From a checkpoint of a small image classifier: activation gelu, widths [96, 192, 384].
Rows from block 2 of a small image classifier, named by matrix and row number. Rows with one number belong to one neuron. Each number is 128 + 24 x the weight over its row's rms, rounded and kept within 0 to 255. All counts start at 0. After the name is the row's rms in percent of the matrix's.
Before each neuron's rows are labels from the 100 images, of 14848, where the neuron reaches its highest value: "responds to" is what is common among them. Only what is clearly more common there than usual is listed. The data: microscope photos of single blood and bone marrow cells. In brackets: how many of the 100, against the usual share in percent.
# fc1: MLP up (model.blocks.2.mlp.fc1.weight, 384x96), inputs 0-95
# fc2: MLP down (model.blocks.2.mlp.fc2.weight, 96x384, transposed), outputs 0-95

responds to: smear: peripheral blood (47 vs 16.2)
fc1.89 094 [128 102 106 133  92 122 134 114 152 126 124 133 120 131 131  80 141 156 132 141 122 114 101 112 129 142 144 151 162 143 130 194 128 120 166 137 119 122 128 117 111 102 107  94 127 129 118 117 111 130 141 130   0 133 132 127 130 148 128 137 114 168 124 114 113 128 126 126 127 133 101 131 120 149 127 120 129 133 133 131 118 128 114 101 155 117 141 107  75 122  97 113 117 134 116 132]
fc2.89 125 [136 115 127 137 123 128 124 128 142 121 130 134 134 138 129 131 130 128 120 124 128 142 137 141 126 128 118 102 127 123 123 126 128 132 151  98 131 128 128 131 129 139 136 111 132 136 125 172 127 142 113 145  84 128 129 129 125 131 140 128 133 127 127 133 133 128 132 123 132 128 128 136 129 135 136 145 123 129 153 121 135 121 138 151   0 126 128 138 129 118 106 134  54 135 119 131]

responds to: cell type: eosinophil (47 vs 4.2); smear: peripheral blood (38 vs 16.2)
fc1.331 081 [ 82 103 134 131 147 103 129 127 147 196 114 127 161 130 136 128 138 150 137 126 120  99 102 133 145 129  95 106 133 109 152 128 118 128 178 148 172 143 138 133 105 148 107 128 134 123 121 138 169 123 105 105 104 131 150 125 134 131  98 130 127 138 128 148 151 128 130 129 136 130  90 149  50 115  99 135 127 156 126 128 123  99  57 128 116  85 136 198 137 124 121 139 126 153 146  68]
fc2.331 091 [152 134 133 133 128 128 128 144 107 137 208 129 124 137 127 127 123 115 116 136  84 131 183 128  87 124 159 112 120 129 132 121 110 126 124 116 126 118 132 186  79 150 130 127 142  83 135 132 169  45 130 134 126 129 133 127 122 133 131 127 133 127 133 128 131 135 124 111  79  75 128 100 128 132 119 130 126 111 123 150 128 105 116 125  95 120 129 149  50 120 125 137 167 129  68 118]

responds to: cell type: eosinophil (27 vs 4.2)
fc1.325 077 [131 122 137 130 130 168 110 143 158 130  99  86 154 128 118  93 119  78 127 130 150 128 114 119 133 128  94 112 150 121 128 121 144 109 141 116 134  92 131  94 149 157 121 142 128 138 128 113  39  99 147 127 127 126 128 126 144 113 130 121  46 119 129 140 136 161  69 136 124 128  63 111  84 128 110 130 149 167 127 148 108 107  68 148 128 108 135 131 124 113 127 141 131 144 138 115]
fc2.325 078 [128 124 130 137 163 126  95 135 162 122 175 113 129 128  98 142 126 128  84 138 122 128 145  50 126 119 142 130 130 130 168 117 134 133 127 148 127 152 151 164 106 165 171  90 161 132 125 131  99 127 122 117 126 160 129 114 123 128 128 127  36 103 126 130 100 127 154 107 121 106 122  71 133 150 127 105 181  67 143 135 123 142 125 101 128 148 129 111 134 112 126 113 125 135  99 101]

responds to: smear: peripheral blood (77 vs 16.2)
fc1.200 088 [ 73 110 105 173 147 129  97 129 132 143 102 127 125 128 122 162 127 128 119 133 145 127 140 128  45 128 135 105 135 200 108 130 122 125 128 124 124 130 118 110 157 142  85 122  36 126 147 172 135 125 131 115 111 115 142 124 134 131 139 124 136 119 126  68 130 123 127 128 137 149 134 130 129 125 139 142  88 159 133 192 167 133 122 141 160 143 106 132 108 119 135 167 126 123 129 118]
fc2.200 103 [102 147 126 117  97 125 134 135 145 124 170 126 116 128 131 101 132 123 124  78 129 131  95 124 135 130 127 127 134  80  97 145 150 175 132 134 153 132 113 140 138 132 147 138 111 145 121 100 144 156 128  97 128 124 136 134 140 132 138 130 128 127 129 117 170 138  92 119 147 128 135  80 123 124 144 113 122 118 130 129 126 148 117 161  62  95 108 107 140 215 165  55 176 104 126 179]

responds to: cell type: segmented neutrophil (49 vs 20)
fc1.131 119 [126 123 129 151 145 142 109 112 126 144 123 127  43 111 128 126 175 148 123 121  86 154 139 125 144 156 133 133 136 149 126 111 131 120 132 123 128 133 139 129 127 175 126 123 143 128 127 129 124 139 157 134 129 190 116 123 142 101 130 106 132 147 128 177 125 179  90  67 128 126  99  88 126 148 127 140 143 131 126 141  57 128 187 132 128 146 137 146 180 129  99 128 121 178 130 117]
fc2.131 103 [132 117 124 133 133 124 137 126 109 181 142 141 158 129 154 126 129 120 128  96 151 138 124 128 120 137 147 107  97 152  91 122 135 124 130 156 129 139 129 133 105 152 132 139 129  90 151 135 127 120 151 140 134 149 120 140 124  84 111 127 145 140 127 148 119 123  35 134  30 120 128 107 136 123  90  90 127 128 128 129 120 123 122 137  94 109 128 121 129 148 135 125  49 123  91  68]

responds to: cell type: eosinophil (29 vs 4.2)
fc1.43 110 [123 144 132 151 120 113 125 136 118  88 210 143 113 130 127 126 135 116 109 134 153 139 156 121 133 122 139 138 129 134 148 104 128 138 102 133 132 129 128 114 213  90 131 110 122 133 157 129  64 133 125 211 135 125 155 156 129 171 131 153 147 129 129 126 119 134 123 104 121 128 127 119 157 140 141 195 130 142 125 125 128 127 132 125 144 160 129  62 158 127 122 151 158 112 128 116]
fc2.43 095 [136 137 128 118 118 132 106 203 129 129 114 130 109 125 114 126 145 116 127 125 167 134 131 133 100 122 126 106 137 128 192  97 123 105 149 123 142 142  60 177 131 130 148  95 129 111 129 118 141  66 163 123  89 131 130 129 125 152 128 190 116 120 128 123 110 132 132 125 107 115 110  90  85 135 128 144 128 112 128 162 124 123 136 115 130 126 116 138 128  87 123 144 190 130  69  88]

responds to: cell type: segmented neutrophil (51 vs 20)
fc1.318 100 [131 129 136 114 130 112 168 128 131 127 149 114 111 131 150  20 131 128 127 135 129 136 136 117 123 136  79 141 128 130 124  94 127 138 112 128 142 126 128 142 130 191 135 127 148 110 129  90 180 144 122 160 127 128 115 100 123 142 183 119 123 127 128 144 138 129 191  71 130 147 132  64 126 132 124 129 122 136 120 134 208 144 136 127 131 117 119 116 138 140 104 114 135 126 132 141]
fc2.318 081 [135 128 113 127 131 190 121 139  89  84 127 114 121 134 115 186 150 127 128 128  93 128  92 128 129 146 157 130 117  93 128 127 133 137 111 107 153 108  86 137  84 127 167 128 128 143 131 113 146 139 117  89 125 140 130 115 124 163 124 132 128 127 128 139 131 131 227 147 111 127 128 138 128 135 125  98 127 104 141  79 130 122  61 133 134 128 128 139 127 147  90 162 191 128 122 150]

responds to: cell type: band neutrophil (28 vs 5.6)
fc1.162 118 [128 138  96 121 129 161  50 124 128 129 106 128 130 124 113 127 153 157  98 132 134  88 123  91  75 156 133 156 147 126  93 128 120 108 117 137  99  57 131 127 140 122 124 125 128 128 125 122 158 126 191 126 113 121 130 139 134  74 153 145 131 134 138  93 127 139 129  51 138 124 118 127 130 123 128 134  68 145 126 156 100 148 153 147 146 125 130 137 106 144 116 128  78 117 151 123]
fc2.162 095 [167 143 124  94 129 151 130 136 128 169 128 109 167 109 141 118 132 116 122  90 159 129 126 110 117 125 132 124  75 127  64 133 172 210 134 128 138 130 130 105 130 153 134 175 116 122 129 121 130 124 121 178 143 160 141 128  94  89  90 125 125 116 130 124 131 127  79 125 119 128 127  76 117  94  67 128 131 132 130 121 119 117 103 152  99 113 134 110 128 126 148  84 145 111  99 114]

responds to: smear: peripheral blood (52 vs 16.2)
fc1.150 146 [125 159 129 150 139 138 152 122 162 127 137 152 140 222 126 164 121 119 125 124 121 137 124 139 109 144 151 136 107 145 146 127 128 128 138 176 179 132 130 144 132 124 139 145 132 156 122 150 122 139 128 126 143 116 104 198 136 152 151 132 147 134 102 128 196 127 130 182 128 136 140 129 132 135 142 110 130 120 148 160 129 131  93 157  90 139 107 126 165 132 150 121 209 116 139 129]
fc2.150 224 [126 129 126 128 128 127 125 117 128 129 131 118 129 159 123 107 131 120 125 126 141 128 133 111 127 124 135 133 128 125 132 128 127 138 124 137 123 129 155 137 129 122 122 129 129 118 136 134 140 120 144 127 126 133 128 128 155 144 143 127 132 133 128 124 133 115 131 122 129 126 128 131 128 127 128 128 117 137 126 123 135 130 137 128   0 127 131 117 132 116 133 133 129 127 135 106]

responds to: cell type: lymphocyte (43 vs 15.2)
fc1.215 092 [152 125 120 125 123 167 129 120  89 129 125 130 131 167 137 124 121 128 145 150 127 118 134 118 135 151 117 143 128 139 148 124 130 137 120 120 118 127  87 135 132  29 129 123 134 112 117 126 143 122 117  80 123  60  80 104 184 166 132 126 153 116 137 136 110 116 142  63 142 128 128 101 217 121 129 131 128 134 116 100 138 123 118  89 128 128  88 128 146 130 126 136 109 136 128 112]
fc2.215 087 [131 130 133 129 142 110 120 113 133 128 147 104 123 129 127 180 112 139 126 118 128  89 139 120 155 138 151 142 147 115 144 152 113 124 128  88 123 120 122 138 127 124 133 123 127 130 129 133 131  97 126 123 141 119  72 123  88 115 128 112 114 137  95 123  91 132  82 161 127 123 120 124 129 157 188 134 139 129 136 156 109 149 125 118 131 138 128 126 128 244 109 227 128 147 111 113]

responds to: smear: peripheral blood (52 vs 16.2)
fc1.164 108 [124 145 146 130 129 130 128 250 134 129 147 129 135 126  93 140  76 109 115 128 177 121 116 128 137 155  96 126 128 128 133 115 125  79  90 104  82 125 131 118  88 147 141 110 142  79 127 175 102 155 130 132 124 123 128 184 128 107 128 107 128 140 106 127 134 131 126 139 128 102 133 126 129 106 169 123 158 136 104 127 127 129 132 121 101 126 120 144 133 116 127 162  75 134 116 124]
fc2.164 075 [102 120 168 133 124  89 126 165 137 117 128 124 100 143 160 128 201 130 163 123 152 102 128 129  78 164 143  97 135 146 131 123  89 116 116 118 134 128 138 113 132 148 125 111 210 171 130  98 109 152 136 125  98 117 131 147 104 174 152 118 117 149 124 139 154 133 164 125 107 134 155 128  95 147 115  98  92 124 103 146 119 137 129 181 130  79 132 131 127  94 153 106 127 133 133 123]

responds to: smear: peripheral blood (50 vs 16.2)
fc1.383 088 [144 137 127 152 137 128 126 131 160 147 131 130 127 132 159 184 132 171 133 124 128 130 130 117  94 125  90 165 103 120 132 140 128 100 157 127 141 130 152 127 122  99  63 128 126 126 152 130 196 156  90 160 123 105 130 126 125 129 119  45 133  92 112 111  95 142 138 109 129 138 110 128 125  51  51 114 124 129 128 130 131 154 115 152 124 127 126 139 129 112 132 108 120 128 130 127]
fc2.383 061 [129 134 133 159 102 135 122 133 128 134 160 142 135 136 131 125 114 162 105 136 117 129 128 128 177 114 136 116 130 163 127 128 137 120 166 106 131 133 139 179 118 104 115 131 131 103 135 148 125 139 127 132 120  93 107 146 153 122 103 130 143 130 177 148 123 144 162 130 151 129 128 127 129 149 126 128 179 129 126 101 130 110 149  75 128  96 164 129 132  32 118 115 208 107  60 122]

responds to: cell type: lymphocyte (36 vs 15.2)
fc1.241 116 [130 145 121 176  93 119 128 120 120 135 139 114 149 134  92  83 130 140 135 131 133 128 125 138 126 118 134 150 123 125 121 125 146 133 149 135 111 135 128 104 111  96 194 118 129 113 124 128 128 179 118 134 129 151 132 129 138 117 138 137 127 176 137 127 140  79 129 117 112 128 125 134 143 156 127 115 243 129 100 130 141  81 180  96 127 150 119 126 125 129  97 139 134 135  49 128]
fc2.241 104 [119 145 118 155 129  97 128 141 135 147 199 141 134 127 162 126 126 136 138 151 151 119  89 130 135 128 126 101 112 131 133 124 130 147 135 126 124 149 151  96 158 129  79 126 121 131 131 124 157 145 127 121 122 155 124 157 109 159 124 149 108 151  85 117 130 157 141 130 118 224 129 128 122 124 121 126 134 125 122 127  97 132 126  84  26 107 152 141 127 129 134 128 178 129 166 125]

responds to: smear: peripheral blood (80 vs 16.2)
fc1.221 101 [ 88 143 157 102 116 128 135 132 128 106 197 139 130 159 157 121 127 124 125 159 134 126 205 129 129 114 129 149 211 131 136 106 128 151 138 118 134 136 117 123 127 128 159 118 112 128 123 124 149 126 128  85 122 129 133 161  81 126 121 127  83 113 122 162 108 128 140 134 129 152 136 119 143 129 158 113 126 128 128 131 128 131 109 139 143 128 115 117 144 140 147 137 129 143 126 244]
fc2.221 080 [182 124 118 132 118 130 127 121 125 132 177  91 119 133  96 134 148 118 128 130 144 130 152 130 104 106 148 127 153 121 132 102  83 127 126 130 135 120 133 134  82 150 127  72 149 133 135 128 132  86 199  79 154 145 135 128  97 129 148 132  76  91 106 115 108 128  72 128 100  74 107 107 127 137 127 138 138 125 108 138 130 118 115  88 121 133 128 129  87 162 121 130 190 145 129 144]

responds to: cell type: artefact (36 vs 9.8)
fc1.302 110 [113 136 133 114  61 119 192 138 123  47 143 134 147 128 157 120 111  88 146 125 128 119 101 130 127 130 119 128 137  94 119 102 165 131 118 122 131 186  99 144 135 113 160 127 103 128 140 119 139 130 129 101 129 129 132 129  67 118 130 127 120 121 128 130 129 109 127 111 124 128 128 106 128 107 171 110 144 117 137 137 129 147  72 139 140  97 124  55 110 136 115 157 132  91 120 178]
fc2.302 088 [124 140  88 127 118 129 128 124 129 128 126 111 128 111 128 108 129 127 129 108 147 144 149 130 105 124 122 128 109 184  50 129 115 117 128 140 130 143 156 125  84 171 122 125 114  91 133 133 149 118 135 133 135 174 126 127 125 110 143 110 128 112 127 128 121 129  44 130  40  94 128  70 170 134 115 128 148 125  76 139 129 124 121 133 145 102 123 152  96 126 120 123 134 169 152 149]

responds to: cell type: artefact (27 vs 9.8)
fc1.4 094 [128 148 137 156 116 154 129 123 119 124 125  90 139 120 166 103 112 158  94  65 133 181 147 109 134 162 118 157 132 130 128 126 105 122  87 118 110 105 130  39 129 140 134 112 131 132  86 156 137 129  67 151 115 128 105 122 151 125 118 184 132  87 125 103  81 128 130 140 154 140 119 128 128 126 148 112 128 115 107 128 146 129 139 104 121 148  81 106 128 138 134 163 125 117 132  86]
fc2.4 078 [122  69 136 125 118  79 128 129 110 106 117 137 114 129 101 103 129 179 130 137 137 104 128 140 102 123 125 127  96 129 123 172 127  76 119 136 119 170 129 138 147 167 157 129  85 126 118 129 122 140 142 155 132 127 146 130 127 150 128 149 150 138 129 129  85 115 125 134 112 102 136 122 113 127 131 111 187 145 128 188 103 146 155  58 150 127 109  93 111 129 141  82 193 125 121 105]

responds to: cell type: lymphocyte (35 vs 15.2)
fc1.179 092 [136 122  98 187 126 132 165 129 128 100 153 132 136 139 140  91 136 100 145  66 135 109 115 130 157 138 127 106 140 187 133 108  68 125 197 131  98 128 126 129 139 142 146 130 124 144 141 124 114 174 121 153  98 149 105 185 140 126 135 154 120 128 150 117 149 161 150  92 139 128 112 138 166 128 133 140 131 119 128  53 181 129 126 128 128 144 129 127 124 122 121 127 138 148 108 123]
fc2.179 088 [130 151 155 120 139 127 128 130 128 148 121 128 128 147  75 129 140 137 139 125 124 128 140 157 144 141 122 149 113  86 136 128 129 152  44 127 132 128  82 125 109 110 177 125 124 128 126 124 138 132 131 126 106 130  91 156 112 186 102 129 128  40 127 157 122  82 162 142 136 128 127 129 118 127  89 126 172 124  84 161 152 131 124 148 167 124 125 123 120 127 146 122 180 126 110 166]

responds to: cell type: segmented neutrophil (63 vs 20)
fc1.358 104 [104 138 119 135 126 113  83 116 129 120 125 141 127 128 125 139 102 123 165 114 132 180 130 128 136 130 205 111 125 127 131 149 128 118 137 168 111 128 128 126 106 103 173 128 116  41 131 129 148 146 142 135 128 131 132 130 126 149 130 137 126 138 128 147 145 123 128 151 132 113 187 122 116 136 113 128 126 104 159 145 129  53 132 119 127 165 128 123 125 101 119  46 132 156  77 131]
fc2.358 096 [121 127 149 125 123  91 105 130 118 129  50 130 107  89 138 129 128 119 127 127 188 128 133 157 148 118 131 113 134 129 133 114 139  98 135  84 117 143 147  94 116 130 129 139  94 181 134 134 122 129 130 145 131 126 115 128 125 101 124 176 127 132 119  95 108 116 129 121 122 128  34 167  90 104 144 125 132 137 125  97 149 121 145  98 174 130 127 128 137 123 115 155  51 129 129 141]

responds to: cell type: lymphocyte (46 vs 15.2)
fc1.360 106 [118 125  85 139 200 137 157 126 127 125 128 137 128 119 160 128 129 131 130 110 119 253 128 132  78 144 146 128 134 133 110 126 121 124 176 105 110 140 109 113 111 136 126  81 114 132 158 204 125 125 102 132 106 120  96  89 154 134 105 130 128 126 131 163 132 130 144 168 130 132 149 127 129  96 143 120 123 128 127  95 116 144 116 126 149  99 129 134 128 128 127 127 118 129 126 128]
fc2.360 100 [126 126 127 138 133  41 116 128 127 195 151 160 153 126 152 136 130 161 117 140 129 144 153 163 121 104  96 129 148  84 119 119 120 105 141 133 129 115  99 122 122 134 122 102 124 135  67 130 107 120 128 140 109 123 128 116 140 125 133 123 133 120 125 128 197 129  52 111 153 118 126 123 120 130 125 146 126 122 118  95 145 153 135 182 124  89  89 109 150 118 149 131  78 118 133 101]

responds to: cell type: promyelocyte (25 vs 6.4)
fc1.254 103 [246 137 128 128 129 138 107 138 136 107 124 124 131 123 122 129 145   0 135 139 126 124 127 125 133 128 124 113 130 116 129 129 134  99 122 124 143 132 127  92 153 140 126 125 128  96 129 132  94 128 128  96 129 129 127 135 130 151 132 128 124 102 128 131 144 149 132 134 124 133 129 128 120 125 127 137 130 155 145 129 129 114 129 131 135 102 128 123 145 209 134 128 122 135 175 128]
fc2.254 080 [209 132 124 126 152 174 126 128 122 156 121 120 132 142 127 147 111  37  99 108 160 126 130 131 123 125 130 129 151 136 130 126 128 166 175 125 135  99 136 160 134 141 103 110 127 128 127 133 116 125 112 115 145 130 138 124 103 196 119  90  91  74 156 129 112 137 120 129 136 126 102 114 143 131 125 106 177 103 128 141 119 131 130 101 141 140 170 125 134 114 144 118 178 124 115  86]

responds to: smear: peripheral blood (45 vs 16.2); cell type: eosinophil (25 vs 4.2)
fc1.19 098 [121 128  97 131 198 136 127 129 172  98 154 128 129 106 127 127 163 122 137 127 124 109  98 167 166 125 131  99 111  96 112 138 209 116 128 131 144 128  91 151 100 137 117 130  96 132 128 117 180 131 125 119 111 121 129 168 115  98 142 131 127  98 162 114 127 110 136 154 185 107 137 139  86 130 165  65 134 124 127 149 130 126 136 134 107  92 133 174 136 128 124 136 123  97 132 138]
fc2.19 121 [119 138 156 122 120 128 128 132 132 126 126 123 119 124 128 137 140  98 128 130 144 156 126 130 128 126 125 127 128 131 152 144 133 184 128 129 129 128 100 130 126 129 130 132  64  95 145 120 131 126 127 189 132 125 109 129 184 129 114 126 139 147  85 126 129 124 119 123 119 128 107 113 123 128 104 132 141 136 124 127 169 114 126 104 172 130 135 128 135   0 114 128 118 135 127 131]

responds to: cell type: erythroblast (33 vs 14.3)
fc1.376 090 [122 128 124 153 126 130 125 138 115 128 148 135 113  97 134 122 132 129 122 127 100 140 159 139 157 126 130 113 130 147 132 133 180 118 204 153 138 106 104 139 125 165 115 139 142 169 133 126 125 149  62 135 146 106 133 175 146 147 133 132 127 110 128 180  94 122 144  88 143 175 130 144 125 128 141 170 137 106 129 129 216 128 187 120 133 122 126 167 162 127 102 109 135 132 135 128]
fc2.376 101 [123 125 121 128  88 113 129 136 129 120 141 127 127 130 122 127 129 134 123 144  81 128 151 138 144 133 111 127 104 125 130 128 129 135  94 126 108 118  41 126 104 100 126 133 132 107 132 135 119 128 156 110 115 131 120 116 137 130 128 130 128 110 126 138 111 133 158 134 120 132 129 127 146 129 112 160 132 125 114 128 164 111 103  88 146 127 138 129  94   0  91 130 156 146 148 136]

responds to: cell type: segmented neutrophil (51 vs 20); smear: peripheral blood (37 vs 16.2)
fc1.233 105 [111 114 118 138 135 127 135  56 138 134 125 127 127 100 128 116 131  92 126 124  53 129 128 114 124 123 230 128 134 129 128 127 114 125 127 114 128 129 133 127 134  71 135 132 129  14 144 128 133 141 121 155 130  90 118 152 148 133 122 112 159 132 119 131 126 120 108 181 124 124 154 127 122 161 110 128 120 128 149 138 129 121 131 132 132 134 139 143  86 133 138 128 133 141 135 126]
fc2.233 080 [117 126 144 122 126 130 100 127 120  95 106 134 148 125 103  76 128  71 177 108 143 116 129 143 135 134 124 125 138  84 130 138 127 128 141 125 114 125 177 108  67 156 143 144 105 163 211 133 108 119 127 124 106 137  99 138 128 125 128 135 122 163 127 127 123 116 178 128  69 143 119 155 110 135 119 133 130 128 125 122 131 105 114 130 176 107 124 116 119 170  81 189 125 117 106 124]

responds to: cell type: eosinophil (54 vs 4.2); smear: peripheral blood (36 vs 16.2)
fc1.118 108 [125 117  55 130  97 119 134 107 117 134 112 129 102 161 123 149  80 129 124 128 147 118 127 101 126 143 134 128 117 163 167 126 129 124  97 117 122 182 142 108 129 117 142 127 132 121 140 119 192 161 144 125  93 168 127 111 164 158 153 162 122 130 124 121 149 132 148  99 128 118 169 159 194 132 127 123 144 138 101 127 132 107 124 127 129 212 131 127  83 124 116 131 126 103 100 127]
fc2.118 099 [138 124 143 129 109  84 141  93 127 136  96 127 128 125 130 130 124 126  97 120 128 119 129 110 129 128 128 127 128 128 210 155 126 181 127 147 128 125 140 123 109 114 128 123 109 141 135  86 120 128 126 145  88 128 103 152 122 113 128 129 112 122 117 131 123 137 151 126 171 135  53  97  42 134 122 127 129 134 158 138 181 128 129 112 136 132 141 122 121 121 158 127 222 126 131 132]

responds to: cell type: erythroblast (33 vs 14.3)
fc1.153 086 [135 119 128 136  98  85 135 126 140 128 123 126 124 121 126 145 137 126 148 127 178 175 160 139 128 106 126 158  80 133 133 130 187  88 145 136 138 129 184 153 130 169 116 124 122 126 136 117 174 140 118 134 131 108 144 123 132 134 127  67  86 161 124 159  76 120 131 130 127 130  67 128 130 129 132 203 128  96 127 131 130 118 129  80 135 130 133 130 144 146 129 128 128 100 161  90]
fc2.153 065 [ 91 125 135 131 132 106 119 154 118 135 132 112 124 127 117 133  53 131  98 131 120  79 126 131 114  49 128 118 109 114 135 129 139 127  95 128 122 135 146 136 146 127  83 134 131 130 101 115 104 130 127 111  57 127 121 140 127 121 138 127 142 139 131 130 119 124 111 122 143 128 217 128 119 116 103 114 128 125 108 115 122 129 112  97 131 126 183 191 145  88 132 127 128 113  68 129]

responds to: cell type: segmented neutrophil (47 vs 20)
fc1.345 092 [125 140 132 173 123 113 130 127 125 157 140 129 128 139  94 128 138 129 110 167 124 118  96 102 147 124 144 124  90 185 111 128  65 129 156 128 133 128 130 197  92 138 130  96  76 151 126  96 103 126 125  77 128 128 123 129 125 150 133 137  93 101 128 126 126 145 140 127 123 132 136 131 130 128 136 242  79 146 120  99 113 107 123 152 131 124 129 133 116 120 116 127 123 124 113 129]
fc2.345 099 [127 150 129 121 110 147 131 127 119 130 133 175 128 124  84 139 127 128 111 111  94 161 137 144 163 128 132 152 143  78 117 126 106 148  96 122 137  69 136 182  70 141 115 141 104 127  73 129 100 136 106 118 120 127 130 128 142 128 170 134 107 117 142 115 141 154  62 143 123 136  98 143 149 165 111 107 140 118 116 117 129 131 107 130 220 116  87 138 120 147 107 139 118 131 131 126]

responds to: cell type: segmented neutrophil (67 vs 20); smear: peripheral blood (43 vs 16.2)
fc1.80 084 [128 131 127 194 155 140 156 142 164  92 126 128 121 129 129 127  95 135 121 133 135 128 128 131 174 125 133 130  97 125  99 118  95 110 140 127 130  82 125 142  87 121 178 128 137 137 133  88 124 121 136 128 124 131 135 132 123 141 127  72 139 107 127 131 124 218 130 137 125 126 139 127 134 118  83 190 112 127 101 136 139  75 128  98 114 119 129 125 134 131  52  96 107 111 126 120]
fc2.80 063 [148 146 126 127 117 125 136 134 109  84 158 119 126 139 132 144 130 133 130 167 126 147 165 130 201 148 113 121 106 109 117 120 136 129 118 123 127 128 125 105 103 169 201 114  76 143 191 149 127 135 125 127 133 130 147 175 122 125 116 130 125 120 131 101 132 135 191 138 131 114 137 131  72 156 131 101  93 138 106 128 143 131 121 108 192 141 144 128 101 115 130 167 168 106 126 143]

responds to: cell type: artefact (31 vs 9.8)
fc1.219 117 [128 143 122 135 138 110 129 117 127 129 221 121 120 121 119 120 129 102 130 119 132 126 113 128 122 125 129  94 106 134 124 139 126 221 132 124  88 133 125 132 110 127 126  97 131 139 130  94 128 126 158 123 111 136 119 124 128 107 155   0  54 120 129 143 129 132 150 134 127 128 119 137 130 120 106 129 128 128 146 126 130 113 129 130 106 118 127 128 128 134 105 134 127 130 143 118]
fc2.219 076 [ 80 161 130 110 117 127 129 119 132 127 128 128 152 121  88 196 192 119 120 121 149 141 113 142 142 176 129 129 133 144 120 131 128 104 147 117 154 116 137 137 155 127 137 128 116 115 135 113  89 137 150 111  93 142 136 116 131 148 142 130 124 124 134  82 127 126 117 104 141 128 140 127 143 106 156 128 113 122  80 154 135  89 139 179 159 132 130 127 135 221 151 128  56 108 136 129]